From a checkpoint of a small image captioner.
Model: 32-pixel images, encoder arch mlp_mixer, encoder norm layernorm, encoder activation gelu, encoder moe soft, encoder num experts 4, encoder layers 10, encoder width 192, decoder width 384, decoder layers 6.
Rows from block 4 of the image encoder, named by matrix and row number. Rows with one number belong to one neuron. Each number is 500 + 50 x the weight over the matrix's rms, rounded and kept within 0 to 999. All counts start at 0. Numbers have three digits each.
# fc1: MLP up (encoder.blocks.4.mlp.fc1.weight, 768x192), inputs 0-63
# fc2: MLP down (encoder.blocks.4.mlp.fc2.weight, 192x768, transposed), outputs 0-63
fc1.75:410618465467521496422500437488486377443476507438494523514506567597541468501560472507381527577469509505506497456574529554490561518538570430466462445524443474484383471496538417586496512561483569
fc1.76:470552502438495496461490492584623512528515491369478487580487538374538518523450522527528491493531580518545512512409496461421587501397439525443480559482389526458504512500499450532500519543444564
fc1.77:427512469385463505627510489495527424488537470544491483474515538496535413397517396558499610443453490469564529461427561522529333566458599534473471469560465522518455549412545539587498553459477442
fc1.78:454587483465548523583552507597510445445639442506497450487577557510467441518565573415472563611485591575536463495521462481462520438646464508496418527437434457467496517565518517466515460525535497
fc1.79:481435392492625474656548514485545507557551441482561558465504542523580380460526485430459509520533585531501411383577573508491552408510457431454454399542520492502477494417479507553483468431482477
fc1.80:467541521574495476491529551531365560445508466456521498453489487557485601468512539507516551336437519560511499514511517433517495452532484561486466510478392552528507523466486487435537467520473442
fc1.81:537441459485579435481492499588498463492514546577521557426499404517598490482454560455477442476502461525541421532493526426539475517432426527491625513531497531501476433576528451542553443421511548
fc1.82:465497512480452431562511529495493476509545487455555451435448484518591544519465435408416519665460509430497440578474527554472492478462603574600471540501431386598501442516456581433505515464492509
fc1.84:452568410470451503502461440551457400420435424548450578483535544531554420425489554579536521460572431617419468394538467514430562472471385462427548563512463584503492432561537425402468470431503522
fc1.85:518539575474473493507497461411456596454455510486465523585455491458530557521457503583515564524495437406559476516598410457440447505601474518477484448499603469512516439580545482506469549500551485
fc1.86:461502413567439610492646422468479460502510479498383422512547475497530462472546495457518420555529518517471473505506605446466448431564470512467506579546555517369453566449617552538444476624467513
fc1.87:526466445476474515413520462512502449540535560503580462517570409572478513575484475511487500495470500448493488433464494510565478543546461505486529473471454533526479506587430484623511414524504478
fc1.88:538521430435515446595491478551555507426464471444566524538442402578564448511578513505474569467536506553460548521487524517531510519476556507563525525575487498476464571441501546532528419503440519
fc1.89:514489502436486580445514551563590430431546502575486492498487562533510531529539448453525462548441495499430532492484489469430535550484491563492501519544416510474510466411480502524557562520515483
fc1.90:538497494445547586508498489508547499469520514505504462581531541486479539532474536506444507571513633441515536594484481431541513517492509563479515447488492457481471491423462567467523554553496526
fc1.91:498524522497519457583485528602520513513519487608437531484544514498471571473458523491460539473395527493537506452591545569469609453473508480474432500407559459600442525373466536543551553507518531
fc1.92:541488457432362402521528493609470501476545636495498482445483537505394546547474422483552559509459513485435528596491554534541586537544546553424450548502521612544471421436485466436481630513456566
fc1.93:463516454605485553501525549479525439368494509597503486509522462613550548475615433493497527558512549477517469449491524610559498635484557457407440562553597495459466489467546508483445447513479507
fc1.94:483585546418487453483507508504507414617557506494512449503484537544437588589483529383515583540597518562571536563452553499581523539488601485492553534547602487517573531581492499529503484540427508
fc1.95:572442533497551540415412471546542461450439538434501484433510556541585487577507428514587495505471514550484639516491523428426535360486483525425473473558501426554484482452554538480485502525329511
fc1.96:496523518468526479488514515458418466544542486487531453448484601526507532566616435540440496432514560409471524554538595443483469465456456425531474510533574538480488515575499453481483574438537329
fc1.97:514452485553472541496517473507495458514495508581542503320508461425502534523559455504567504534413497479458462502461502494457481583487526534508494499497476483429539469466488460485503617459517475
fc1.98:502544553454452521592473513416416445577497556450552530501542534494453491535474528503501580455542485487524527547492520546533473477534478520455456521469493523546442495502487495523480587525561478
fc1.99:474530468514498555462566374528480375467490523414466498433540625480444442478470454545463484568517473491546477451398454483545550449395493498528471496532484438490529457574424429484543507473476471
fc1.100:434550515526456529591555423452593548477404436504500479528548556513620492527464588561462473478527600555463467420395535483515501482494480417459565452491494556551414474462528511438554514506512445
fc1.101:641519419528487463526445631478358596448574441587570480500526547486503552564540488483529498538464563490523461454496470459514495563511495501447499585425492422525479457473547489554514592533457435
fc1.102:528590429522489552513378414401483520492452447592508537545539577562489598539557483404507516511478475466415447486492463466488500495427628528501514484511488549507505554507645522428432466546440439
fc1.103:490417526463523544448504490487530471484501414491510488531542523462472603517528407535467452524504498555465411487383466538581484471547515444488537527616505590438541446473504417513560539488487461
fc1.104:466415498491476410513549517517565577618447500534438348565557522474546442589517537584506537523402556530491447551487519498499523445486514415488503491481581403436546550496456549509498497540517506
fc1.106:498572440443500531521418496515511510473612522441448443466527459501565546523496510481572523538415524456528575457482543506473372480515481450562485625497555495474417487448453492548488473394523470
fc1.107:510447499477451469436425521531437439501509479587518493516522522471532483523585521500559549522470404521555421421522452558517597509507561559512528462393506602467542399524486550429493475459442579
fc1.108:447501406502493439557405486519464553480516548608471447507624548524542441443392444441462451535542517544472572522516442539546503529556492496479501485515513505449485450526470421426539516495477593
fc1.109:572526456526508461532473516519490483529485476465578524489490437516527487520542459468484539487470507534489505508592536371545485496576555499462532514459515434478508511555585468393459480486487435
fc1.110:422409495536514501461468442536437534519470390512380535566472485522423488491533557490500631283525553529454494505497573461501499490558467555409577479467497590545471493511473430572506556535489437
fc1.111:575536463434557598555502380435508422424562532558545500457409571508491545469473619534507433516513512442449543476610530537474529409466488522441442521501484427540489558531483424540489462549477522
fc1.112:552594551474481596545565452476523517534473659559603491453482455532482551492552464433531496495462633553445364478490524448485509535566434549496562537564547527510571481513555498534529597552560475
fc1.113:466520467473631432543493482580586516512487515550476524433470562535511438472519597531386544534500525610367540505572464514538485460459531562425557502473518476491488555435530483537548481552516465
fc1.114:449427552600474562519469470492404610544468500554583477472520515523547470553515499433545526536487467466465416432519475536480419519438470550419513511558480475445467522538536530453469520393483501
fc1.115:515460512526575630552511546493507483456494542530424388410429475477466525577470518516478426537449536448441533502505549557561486528517473527458614489481554566513480526471500424515518515530598507
fc1.116:534440565493510465409564413388459519519510521547523463468495408485413512488458577452521515442485599466521458570458449484486450519587465532550615481387530481574483502495517500378597424485550533
fc1.118:523540557522429489523602455483533444534537467544548459465398488525530412479408622454468424550487587539486533547467514521481515369463553498563416477573391479501493452492477523530471461540525471
fc1.119:500475547462527513519473478506540509456550522491483504454477506572536401489487492603555592463539532507545486523466496430534535601487394545477481481457592492523461441491526502486514496479414472
fc1.120:470497497424482551461464467544558473540444546533502486562480575470539486507601462474517483447497454435498451565527578484536521478559444541524509653567413583479469532565477496522507502523437532
fc1.121:463564546505483547563555448550453466452519582580511504402390510462522388527521447459495450538555588480559521480473576510567566462465456477537533451443590492521515513465463416475467387548525525
fc1.122:497484528488501489596491516603470528498465582544558512451517492492553464526523518513503488584412575524507430563547519486520493548355474563582481472425461420494485520536546469515450546506483406
fc1.123:435476476567528502458566508433415488504460425519461452485479533543543494488559423502422527481488569543458492492594580557482482519522455457490515504519505518486439539552496449456461464413560548
fc2.75:473458516519556569479546478502454500575497513480558528443526423523484441445526544446512479547436490473514460544482447507512558510487554580502526528432554464459595517480457557486484461577535470
fc2.76:566515524522470473591453392543475561463496539481565494513425434483517522480427432542458440503517467590480474475579388525554586501482607449542537494553486547540447497443562499525520504518416415
fc2.77:591494610507437569577586569569562517488537512549498493512528486587468463542399573466556400502448465427480501409542543472582451517545457459401431557442480479501480570416520486486503498497570489
fc2.78:446584509517533396574484486364528518505423492479484513504486453564510389552463554600386599438619516518525515458553553412527474514487520466521476487469515502454490460436389535398573521537368535
fc2.79:595499495501513552404424539570453443443457492453496562382547533473396542515429409512484551528436447525591492633469516434370478511435490453403529510532574587491607557486515484533498519469441487
fc2.80:488462547448454432481427443529487474576514459509505497511484476485529495461438508526564442469516514436568456407508509507541504427488490532527479476502558485520484541520468515554584463468485512
fc2.81:508468412458436409520536580500550412484520540388491528492526552458475497536475408509503420517527560529591390517470549487563512423522488481468521516577485429487486559492497588596594464499509435
fc2.82:506500526554518563488504463490466481401520488513486545567501464484516557427549533480521463580519564516532513488534598527497436562519490460523486505494468526455503556471540546564477516506511462
fc2.84:491515465482609415514618471399409495489484511481488539531475534503486439517458414473491504529569447513548498472542488510559494533548447490542528500558483529435535549498551487538513411537549520
fc2.85:468511510505566427516535457493563514445526438526517493563485502506495502450590448614466443476479532415489385521492559492428446543451386619507602532536425552618482518476548474532493444561446515
fc2.86:479491519507544557416497530438440487479535539447525552532506480492532474538522547570480534577479491530504502554508536520508504511560435450451482472460513525501500489457511477488440459520455509
fc2.87:611482655389623512478490547492554550477444382476562558488560510468458538544466539447556523461509538500492407599442529439431428537456580373502480500489478460496432545405524469366518597535563420
fc2.88:521517474537538540486525478492544505535539456476488439518486552460528457568494476454489531451490526532525525471514506524450443495489477481539467505497490487496543440409534456522513528566534458
fc2.89:510459502455535373557464401464461407495563486449520539413571519563459482520592508589460454484539522503513568424478471578582535537511600465509587418423580522439540445557446585459564440467409395
fc2.90:514509478594450483505505537467516490489499504480489543532512486488482456500521584468496464494473523478447466488489484491468508475484515500510510545504519488504519496530480525483496477504469540
fc2.91:497582428350549469614478442497515507481555504494520446530592337545470538560508451561452427424544461467494411585545348391467520557521476365399442492650467412474582499498437388470577533485430527
fc2.92:607517495485522546491471505535512527500558462425530435443496481581544520485590458447474491492527528487500533524415487556466532471485553479446484505531571489448536406436402432460517477493584558
fc2.93:465476524501480464477541459516549544479527507529463557568542473577534509535392536466425485534495522508517528544524469481504542488537514455523476510491515490484405496459522486436556491491505462
fc2.94:386460393515403438426496472470461444429521455510520590467550514381491418533526533591437435475463505497467478525486577544517473552478487564525440367466515470570561514543597502494442518531516503
fc2.95:475446537495453526504541476544507577454505593474474521517484481501501473454577485508505479541467553481508534513539454512589533454439510454545484576527514506483549528500455508503477510503420485
fc2.96:539490497507456486451494458468524488469455558503501529519447511483508517509467515517560511483467492487492521495417551480530556497441531513455474507542531530442463427555497518470452492470510543
fc2.97:468481508484512529444399584468459439404590576446453604493520610582562533484621432509488467537541486524487467444555534570585434529457513471637481568531526598464510455492464504577440505427528457
fc2.98:515518479531484490564512544529525481510513472536556500509488507522479510466482518509470504454538499474448538508520517479491482497504504491499522486480488552493437536506492516475470489490492515
fc2.99:606480507487494499476498559392485562581438409472512469632496444561538458535501493566543409611412451518576488586467517551505370576591428467434505480467566426514558419637506667496497497490600407
fc2.100:517499532420451503444406573534508489474568537522558531468498511494437519473498580532496554526476409444487507494517400543436481546462539501482455537550481489495498482526562478498447418439511460
fc2.101:421476535507485490466550502429458455475508453493421480492567478484515438445489525444481555525500491433553430473498435420539412510519464474532545466530485374507516414440518485493497466556520508
fc2.102:457488548505524530529556527521515470529546557471426524473438469604570412473475578534439501503473513515550511469466490474562463485460488485522552466473583519476447502475530494474544472520461504
fc2.103:509564468576596572539536502557505462455523530435504541462320467432502510478495470469504461494493564496447592530498496405515512580492512457504487434539498493545503535439449440514536448577546511
fc2.104:445541471401491387511498497414497419379558498534530497429437569471478554497495420463545561530530534452585519525501463498473578524453480582474500535531405531453520545456448462538427499514524393
fc2.106:490456459565459462508509441547443420543557501537493438570536528463420470550484514542463494475502464573522460524469412499546522517511530559485454461522518475431532565492550498424543552470470471
fc2.107:612481524565433564425483442598500380494538450393574609498494519529477539420530507524510459518482450337461458534497572537527447563464503528426392494583559512516483540417528475534455485567439439
fc2.108:499498540535472530489559517453563518486494526481454504478456506482544514540488500583451532514410478494542553477469415507463514515503511497490534508494502454489537488460488531512521525512513567
fc2.109:509497517540476456529442471509541498514497515532534499489493513486383447503498554505540509522554551555501492507513437536569523394510558478536544478480599579480528475532456520453513546467582533
fc2.110:580476441421509415366462405419401511389415492515596553508485542475444525532588565492568392462526508488438350441552532543573521494402426464545507462512587504602566468552445435482601527541462362
fc2.111:475527431470515455498476588559535445418415409537473609505577446569478410483398568421437503529485453599492535547482603458440589531550417507506530451480487588398551542470519477459473600466527461
fc2.112:418477445475432482438432538508558566617446497394503565504447405468508468483572525426487572563352451523445514430469512418499573471457601503528404473495488511602360668520430428393554530422590465
fc2.113:579508463472561527491464558497491526438548507537520504408438583434536540569598402492542496509506455410545510508455426494490495442439400402625425539425466533503470483471489476453533576520505485
fc2.114:464534529523563504523483483559504511527448512424493528574590575568501441536517564554394631472582463459421462587488432474486453493470506515512519473496441504436465498403464477562463580448458603
fc2.115:500482510411428425534458457382416415525461430567661453508554480561510463484499473475479527441474499508457489489512535511508504533452458516549477562471463469467477523490478535560496429582418409
fc2.116:584490405466468604456498538589475410448447505430437547521505520443653523422580504365527511367544478489480403473528551634547378643552594454436538528547449449542527580450485441622535616520439488
fc2.118:485437477535581540482477451428496573485487481538411498591495554530469562549617432457503531512421377535537530532601499620439468495531508441401544517445567484459567423531552500496486566472446592
fc2.119:591402497494456592446533536533478512475476492428546531555531506522418558556519497482502442468566489565418520568510580632478441572559557504540496428294499507480488398596514511466554490512580486
fc2.120:396472463575487496504570505358514523565473526542557462509474511589558571487444552583492531499477458521515539483379477439518507460581424582499487372398510514582491542534408542448421564417442512
fc2.121:480461580599460462444634465503539470576510527549553534661502492515427605470498397435490504545521477438502563446488512497538498499513493505557515428434553668490504486484514540521580455537407552
fc2.122:417445507454487493468550582454540477499538527504459534528472448420518509521410521483390504558471551506497493521505446484501497480604525548484520491502562542433468495463493506575476430607510540
fc2.123:559596511419510525508477500424514479487525504532502535559413524462471501517467540488537409485558555523571589499410571551468564422554521535494526477549534437448528414473544533535526420559473415