A small image captioner, trained from scratch.
Model: 32-pixel images, encoder arch mlp_mixer, encoder activation gelu, encoder moe soft, encoder num experts 4, encoder patch size [4, 4], encoder width 192, decoder norm layernorm_no_bias.
Training: 8400 steps, batches of 128.
Data: trained on photos of plants and fungi (iNaturalist), 90422 training examples, 11.9 epochs.
Rows from block 6 of the image encoder, named by matrix and row number. Each number is 128 + 32 x the weight over the matrix's rms, rounded and kept within 0 to 255. All counts start at 0. Numbers have three digits each.
# fc1: token-mixing MLP up (encoder.blocks.6.mixer.f.fc1.weight, 96x64), inputs 0-63
fc1.2:211189217129106099106036138163105108077063061136101108117131117076110129099149110190126124087151085139177185164119085083075097159154115137093159121144189174143134145180084138085145098144123128
fc1.3:151151112135092089149139162101132145154119183151156117151141079142103090145156135139111122105082186168162099152106106097205157153110095083114131158208142104104126154125118214145125067086099141
fc1.4:194076064102105097116084110100105103071137115092119112111045068151112113094086106057108124093081108127117114155179139135149141143140119169164169165093183123164167167098082101178127169149152120
fc1.5:157140143115088123178178059091149137145149164182031085173160093118129139030083150152128136121125059077109145161149120107083088126180114155170099111086099174183161167115068116149153172196172106
fc1.6:115097100107157093079107078128158119157111058109124127093130142108082152072103129174137153120110100078145169101130115141162115110181123063104131150228142118105164160168175202141146116101104161
fc1.7:152112092136106125107169138104102106107125129122158157101125185179124165139091130170145137107143129089116173125089135143109094160197123105107107062054168149116140136100091120164128100150147107
fc1.8:097111111127127156149167189170090133106157139111162136182111099136155107157127112104087065138109137115151094098144091144079091102090097158086135110116073160136115130148146114095105130139112078
fc1.9:137110129120147107137108120165181122133152144130126129123188110173127126154094170157151124093102101130110119126113121057125110080143127075103143107078091088082095115080133128098140102096110117
fc1.10:162076098149161106101134089072112202210121122136132117152206198151068103166147073165165089064100153120079136178082129118130111090163144127151146111121139123149121139150127095121114119116152147
fc1.11:165092112173150104117097070147134188172121104082144139155213210167098094107112061125178095128127112078105128112153084175149112126140163109154137110125137164171143115142122113136082141080109190
fc1.12:178113084134156183129102148127117060155135121130115141099141136101149169125079121173110108106152173101140175068118178164124152162117141106129119122130124167134155159139111096065136135119151227
fc1.13:146167137148124146101091131178149152147156120099126125152144140104104145107146155209162139129116063088068166150135206155084103090090170101169156130117108101079063071125115149096143110082082097
fc1.14:150071096068075091100084098135113118080089072078086135176152022106069102154129147119150093105128151172128125140167128164142140179059138135133141151148115137132112165103131176130106167159153134
fc1.15:146090160106102144113142141136161140111124140120160122111125130123090125136143115066047091178114150077118082101093073183117120119000076131110142117101127142116132121161149084120131128124138073
fc1.16:041072121125096110082099133152130134066089140132116102079113127071132149106175136075086110113078114124089120085152098141155160130121087122161141140118180120099145151165093200130107119102121151
fc1.17:100088142162224178106099114136099141179115081111079107134131139154099122092180179169101098079102107140238176120127115159121168123131104166144157111107122104105153143110101108113116120122125146
fc1.18:039192141111146111134093137080069116106137119150122171121160144107150109122105150084104114129155149155120087125133147138109161100086099126070108115137110103091065165143091187106102103135109072
fc1.19:130110161100158136128109081093110068152137170109135121135158097160154179100168115159114111131142054102119120140082135175181128119154116109149151129117094111082109149138146065139124145074100068
fc1.20:173096121134145154115033160138158128146146059054172115186077113125113111087142238121081111107130129181131153126138159166150129136128089171109153150120113142121123102157161116139130093142110127
fc1.21:089136104139090120117118087155082124138168097106167130158046114105196171151098109095120157067087099083102134127129167135140138164073163114129140087138065124101152103132095193112133083108124178
fc1.22:141081167202169077102085106119157197151055101161124125123153191129111113124116129129145162176103142098159122135169146131146134136169118115180101107107172097098120130099114112165157120093153162
fc1.23:098094109150105160088144133104135105150145137114175058132102167117111119089132091143101114124164135136144138132185069152128118087150086107172125104090137117138125124081111074188052098114141000
fc1.24:159151088080091089064138123148106136088118132130183162148126118087146091141161131119060125159175133157136117132107142121084150160207119160169084056094129124155138132093122158155121113097114182
fc1.25:158091087165144128147137109069097147144104148133092055084084169077152164137105071127109089157142123105100103121152134105156111125146142141115117147109096129168170110074116178099159162183128146
fc1.26:038140138066132086160087067110077097158069152147186134103141060140097089079139073100133148103155134100157123102115093112150118125108160072179158128142107111100127134133177118153134138128129196
fc1.27:073100134117209108164131117133147108083185116120153079128143126076131154125178031106085120072150113142122111060097156092113109124076180067157129088147099156060107099096143078120116128123140009
fc1.28:170089126145126127129160150159130154139133154144136138082114085127115130113111101164160106064086119120091158184121102094119079117155171086087121088110103180203095109120158033167221197169165099
fc1.29:027112120128113088136116142094127098156069132071094131175073135135102118162160125176109102175147127152151093161080129158089126139098128113135090182125136126088145098142098112142094148084165066
fc1.30:085170134075133103121169161110124110083115123075130145137086154173155127135123071123158120140150136139132104159102123177111122112109148123093185126099161143083150122160069155158109082151146168
fc1.31:112119070096169136150198136124077103136142112180164098142101164138106167102127129139139110092089155141136154142109110161137131157170152097168194106116151168108090116195072116145189112084123085
fc1.32:102144145089120134088151105166129143087148153133143095158140182184137115099128089164110190126073125127106109137104133125109116128111124124108122141177157151190181101125086171082167159082087109
fc1.33:134110113122159129152184120134123145175083113129148161076155116133117108121134100133143153088131119140121134108164104143128090104121122147101142094082115176155132130135111131111149171125166139
fc1.34:090123086169171148143132142156095174082134128109148135120147087096080088136117112098047079121180136148154142150080111105077139155139140079137088145162135094129107122090154245098136070086080035
fc1.35:196099110092087133104176105098167146148167154100106092145151139155155075115142167171142150106121075105170176153160110097126071126165154175112134149074063115174155142137161084092129138156127193
fc1.36:170196173128091079087058163133147089121087110089079146158130150111139066080127128172157127099053119131122145135085109054102145129103158116117132166200127151176158126139212201139169122123130145
fc1.37:136167102151058148121228108165160073114096139134156138150145092111134158099154183154123149095148137118178216143112084094134108131158081088059098086080137123107062091130129122140104148140115078
fc1.38:178188135106106114159154150136084059125118140098131172094144130130126107172161120116186096135108129165157162101112131147095130143114129146125142142162113164084174157113119165157151127125092121
fc1.39:150083101167116168144144151118121109100108153125125117120142135076109094124101083143155109121107133084114123119188107142096161103122142141127105130108174078126176157126078174175116122118131130
fc1.40:157108104104124109124133118124116160140150133111166139126122120127063111137150090076148149139152103145083123175158144102075118130109206199174140115097121113115206199200108108059120084183167179
fc1.41:131145156121138116124157095112124081077113134196108125095125127114073116101128145142145111094087113161128183149162112085151160146148148159132073171150129102091157132107127144139158111058090117
fc1.42:161077095124091099110045076036088120123155123101109081064139107187151188166111101124071128179154155126123144161172146178117091126136114103171140132126087156145124168122108114136131125135134108
fc1.43:021083118067134081144086108106154083118084141150142129055104084155125144128121093054100157180095110136163068135086132161143158092139117121178137123138142125091098082096134129161083152145122070
fc1.44:137110087089144070066146134106181073118134118153138154116172149108141074063141161176140190173146112148129102203112185113113118109123142118122109124145107100071122104136135152117089083185080067
fc1.45:164081096166174128125053084082161168141123134141080137147137126127159139139128131151138167090125146125138080156183155122127122116086143159114109136139101116142142125120174125106117148107086103
fc1.46:137148213154114101103095080158131165083081118147144145197178122097134112125111101214150122120117133145139122131147118123099130147059115120114148081129180134125127156183118055141140178125132142
fc1.47:146116161165090083089114151133112147102090149195129157128143100084154140132114127172120111163132143104137105141120175114113099086130128145161132113108089097122141155138100074108125138170177131
fc1.48:135152117114169116106150117128098140136140131138136122151115108120155166092104079149104059165135120116148105146169145107129154192150134142159108117197192118134095114085153231124028074044095123
fc1.49:168140114124133101152125116144167144115151127133084109098150147094189130138146114150134142102117135084148109091121187086136165122115151108113138107109160106117136101130110157137118100130134193
fc1.50:141111130092108145110109149057076118128134134092116085080107097172145113132084145120212154133146118152170194129161121078158144203157130148099132106101112185088128100138158077089158087076130046
fc1.51:142106104138085137125124121144096107109120131200147180136115140173138174123126134139154181121131104147131084127121158137133146147092107146176167074173115106151144220165097068099135149157150077
fc1.52:180139127103148087101154101091127084148119141165077075113160168114116179060076170148212148140165071106172183138121146143105132145088146098134115103124107115111126116135121131140128169150137155
fc1.53:110144117131106147161097072099110146141153158149094145187087148187172092065105176138143139123111023111177096115141160131082120155108125158161124077126163142152141130139165129203115152129088082
fc1.54:120143162100128104117113132118164206096117096071116154187192141071130141143081169176112104125130149156181141044089127135129126130154125200164140095086124175104157160166061064155135086206142073
fc1.55:152086100107186151155124109099086109160160155100067110124152165172132131102098108156180166138156093121125131099155120112123130160135159125096111101157190181156131082115138102142208145099072138
fc1.56:129133118163131088122135140121157103089046064084147163087107086082036070143178148134111161105103128115133128175173126164116153150135177127154143111137176157149147109067093130124152153112077072
fc1.57:142144135124082040122128132135150143123107161100177167114117135143181128158139140129116182157135135164159137137142171119113165175131137150161141122145143123111125158115131190129055143186163128
fc1.58:171166179115090083089076079178232118119088108110091173207106108109127143132160205115099136155140193150160089094179170154175177132158148141158095147122119128107144143086105037136150141125149171
fc1.59:123118166123124132158119150153113165129132099084125144182123155165168158129152171139163160126122089152141163152163123091109122119083134113080086123113080120099088071097117141124104085038093078
fc1.60:185149165168136097058101166106209151131118090097123100130184113058133112164097158137082108167112161119141160124095139121132140165191124083136116122140155140081105147146089102162136145126126136
fc1.61:056139139143151153099129153111154157165150158140084139119178171162150113117092149158103159122068097088125103145075069069106075102080096071077083108104088168119121092087129166090122119118109028
fc1.62:086134101135112111106111094131158121153077180117086114080113066108073178103112123125154116133139156155114091093069161112145082127160086169063119162125153102148120111154141135162135100125130152
fc1.63:154136149173140138127112146114121135171136097156094131134082158136121148098113127162161135138142129101065113063125109158113087191071152153098086130105100080119096131075105120112081093147121119
fc1.64:176145102125165140141030161123092098106123143117116169155099160152181125132147104153185122129118113146125175172127145104107091089165176159115055141140083135138037086056137095149178136135108141
fc1.65:075168092152128146144204095107161082220150150150124121078150136108140079134080170092138109117063124148125065189106098099115163121166134126162117087130111114113162098120041167146090146091079066
fc1.66:177114089140128129128083153110111141168140144135128098136123145096131111101145170135110062097145148139183140137104101106169156155097140111136109188138139094122113108149123100141117116130168199
fc1.67:153072108093147136195130115137093097132119126156127107097128135148119126117116130127153144156093096086136158175171124109098046084141228153163107115071122148178169126139152114138106109105150120
fc1.68:111151122094179112153144141113131114098162152129118133122151128173117095138167108159140130183098168121195152141174109128104133111154160106145131087098128096098127101126058153112053059036117134
fc1.69:172096081130214154147079131089125141178140076099132135110173161120119130140141096145172091148093121113111126179105099123128121131146153116132135135159136171154118120122156125135130120155097086
fc1.70:109108144158119100191108105137130074144127134140090145123164148138100144144090160079144186164146136136098147073141138121131153074156093123136117101124132046132075142108053156143102080129082115
fc1.71:111073134117081138132116169138084096161093103135087145095057108147144082127062197070123123124139119178098135116098134111167123083197080142142146163155136116178104087173115107139167109135112038
fc1.72:133117149074133107126123083130134102147100151119140098076137134190158122061080114111135121138129078151146154182117189118130138085116127167168133148086128134124134136152093148121117130128123078
fc1.73:119094144121125152143183156107104111093156095112100117130108110097179174129127088127150146144118091144078120038071130093118153133142148121094132140121126082144106089132147162121163130146137090
fc1.74:158112102125079117120106090098070141107113151093117150102120117086148141120116165150172102105119129136143219131112160167134091149138172172117134114113143156084130132097113087088120114115158064
fc1.75:135092112178165204100108084083143178155167123087072109138150116174132124092090119104181162103083126098121135126132124109166160160121119127093122157128114124104110109123150177149119099140161143
fc1.76:148084119064132137150143101082142075143110120173107156122104186078113171178218159143120119092165126150182187167042094131093152150168158071042099138107116125153068077088144124133151150127110108
fc1.77:122106101122150119080163114128124166080137124088159145135156108110123097135121127170110115123143184120157140195161116078102150143196164160150105142125122098171165137049130108099062106097050090
fc1.78:100141146119098119137132191128145098105136144119152141130136140136129152195115142106126134114158171098141106096102110135192124147106121140133101203162167139138171118075183212158066096130070009
fc1.79:172122114150150123115157133092104133102127132126171129095075134139161143142126110062091102125169086144079096028104129102099140089108091130091112131098138118106109131139149119071156147119094187
fc1.80:124166139190094066116090131129114176104074159133128127087105110059138138155128092139137129182181150117119113180121121189122143086120188152150159091128089110227129140143099095050128160106104115
fc1.81:171179126157195185095050138125126117147107080067131169097094136164109097134132129096167198082127139103061066163185159103101083061105139201147125066132122080143122133145111194099057135109175168
fc1.82:107145098128101145079151102116108138086118121116126114178094158100133120137046080177086089055114149155103051125138083138126154094149112079164138168142106085099148141130187073162161152131201137
fc1.83:114137147163090163120043115138103140100133172081128146127153104171164158075145114115115117153190128152101137104146177180085125131118114172111148060170139193108151111140068159163178090098093117
fc1.84:039097147135112119161155134123108142156132124089110105160113112126173138123135167155191112154120143115145183113127127138109121128125091177123125062084114104109115090071067153070102073085093000
fc1.85:170140105139132120099084130105074189182109095108145136129194244086079102147138139162202076109133097159106135161070120113125130105128115105130100154138114131117181122113102118145113149153173166
fc1.86:125116107155167113120125106126111162176099120116142131204171088151118168107145151136101139096126166162148125111144136143127136139115148140118155073154101138163164153098129141051108133135121147
fc1.87:157050109123069124114120054079068114136158106090130114159122143175105146169141155118166169115108137170132155160127107145107137148144139134117172101116090111144134160161136143102104107099092127
fc1.88:158143126170136073060145145131113162126099068109141105157151103114075076141151115150106038086063120141112128088065141131158146171138150105148147155146159144113101113088142132160176085142103080
fc1.89:096129125140137144119128163110141092167099119135125068118124142113098113139155119128138085096099166114109161117128106125190156107118199136134138154131087184174186156091078022118083155163123040
fc1.90:160081097110103131178120135144129122108123100164134162182132097145135137120207163098110168181134120159147111150200147092056153151112087105111077128130166120079108100122144088187212132080149145
fc1.91:198132149131115148134102102132115151177120114157140122165199099134157127122142131091165117112103127149185090063131090121108104115097086109077088109093098075078080097116073131104133093104084143
fc1.92:140115125129121185119116145131122134111197140093073061064131126147120060087080052131098178135089102122099117171162165134110174130140123146165138097116160152137144108148137119150064119130126172
fc1.93:112109109140096103138158124147146117098144163124203100102165107115194117154109145158117117177125171106131189087157154095164115143170026119146071180114152159095116141048161137151107148123105092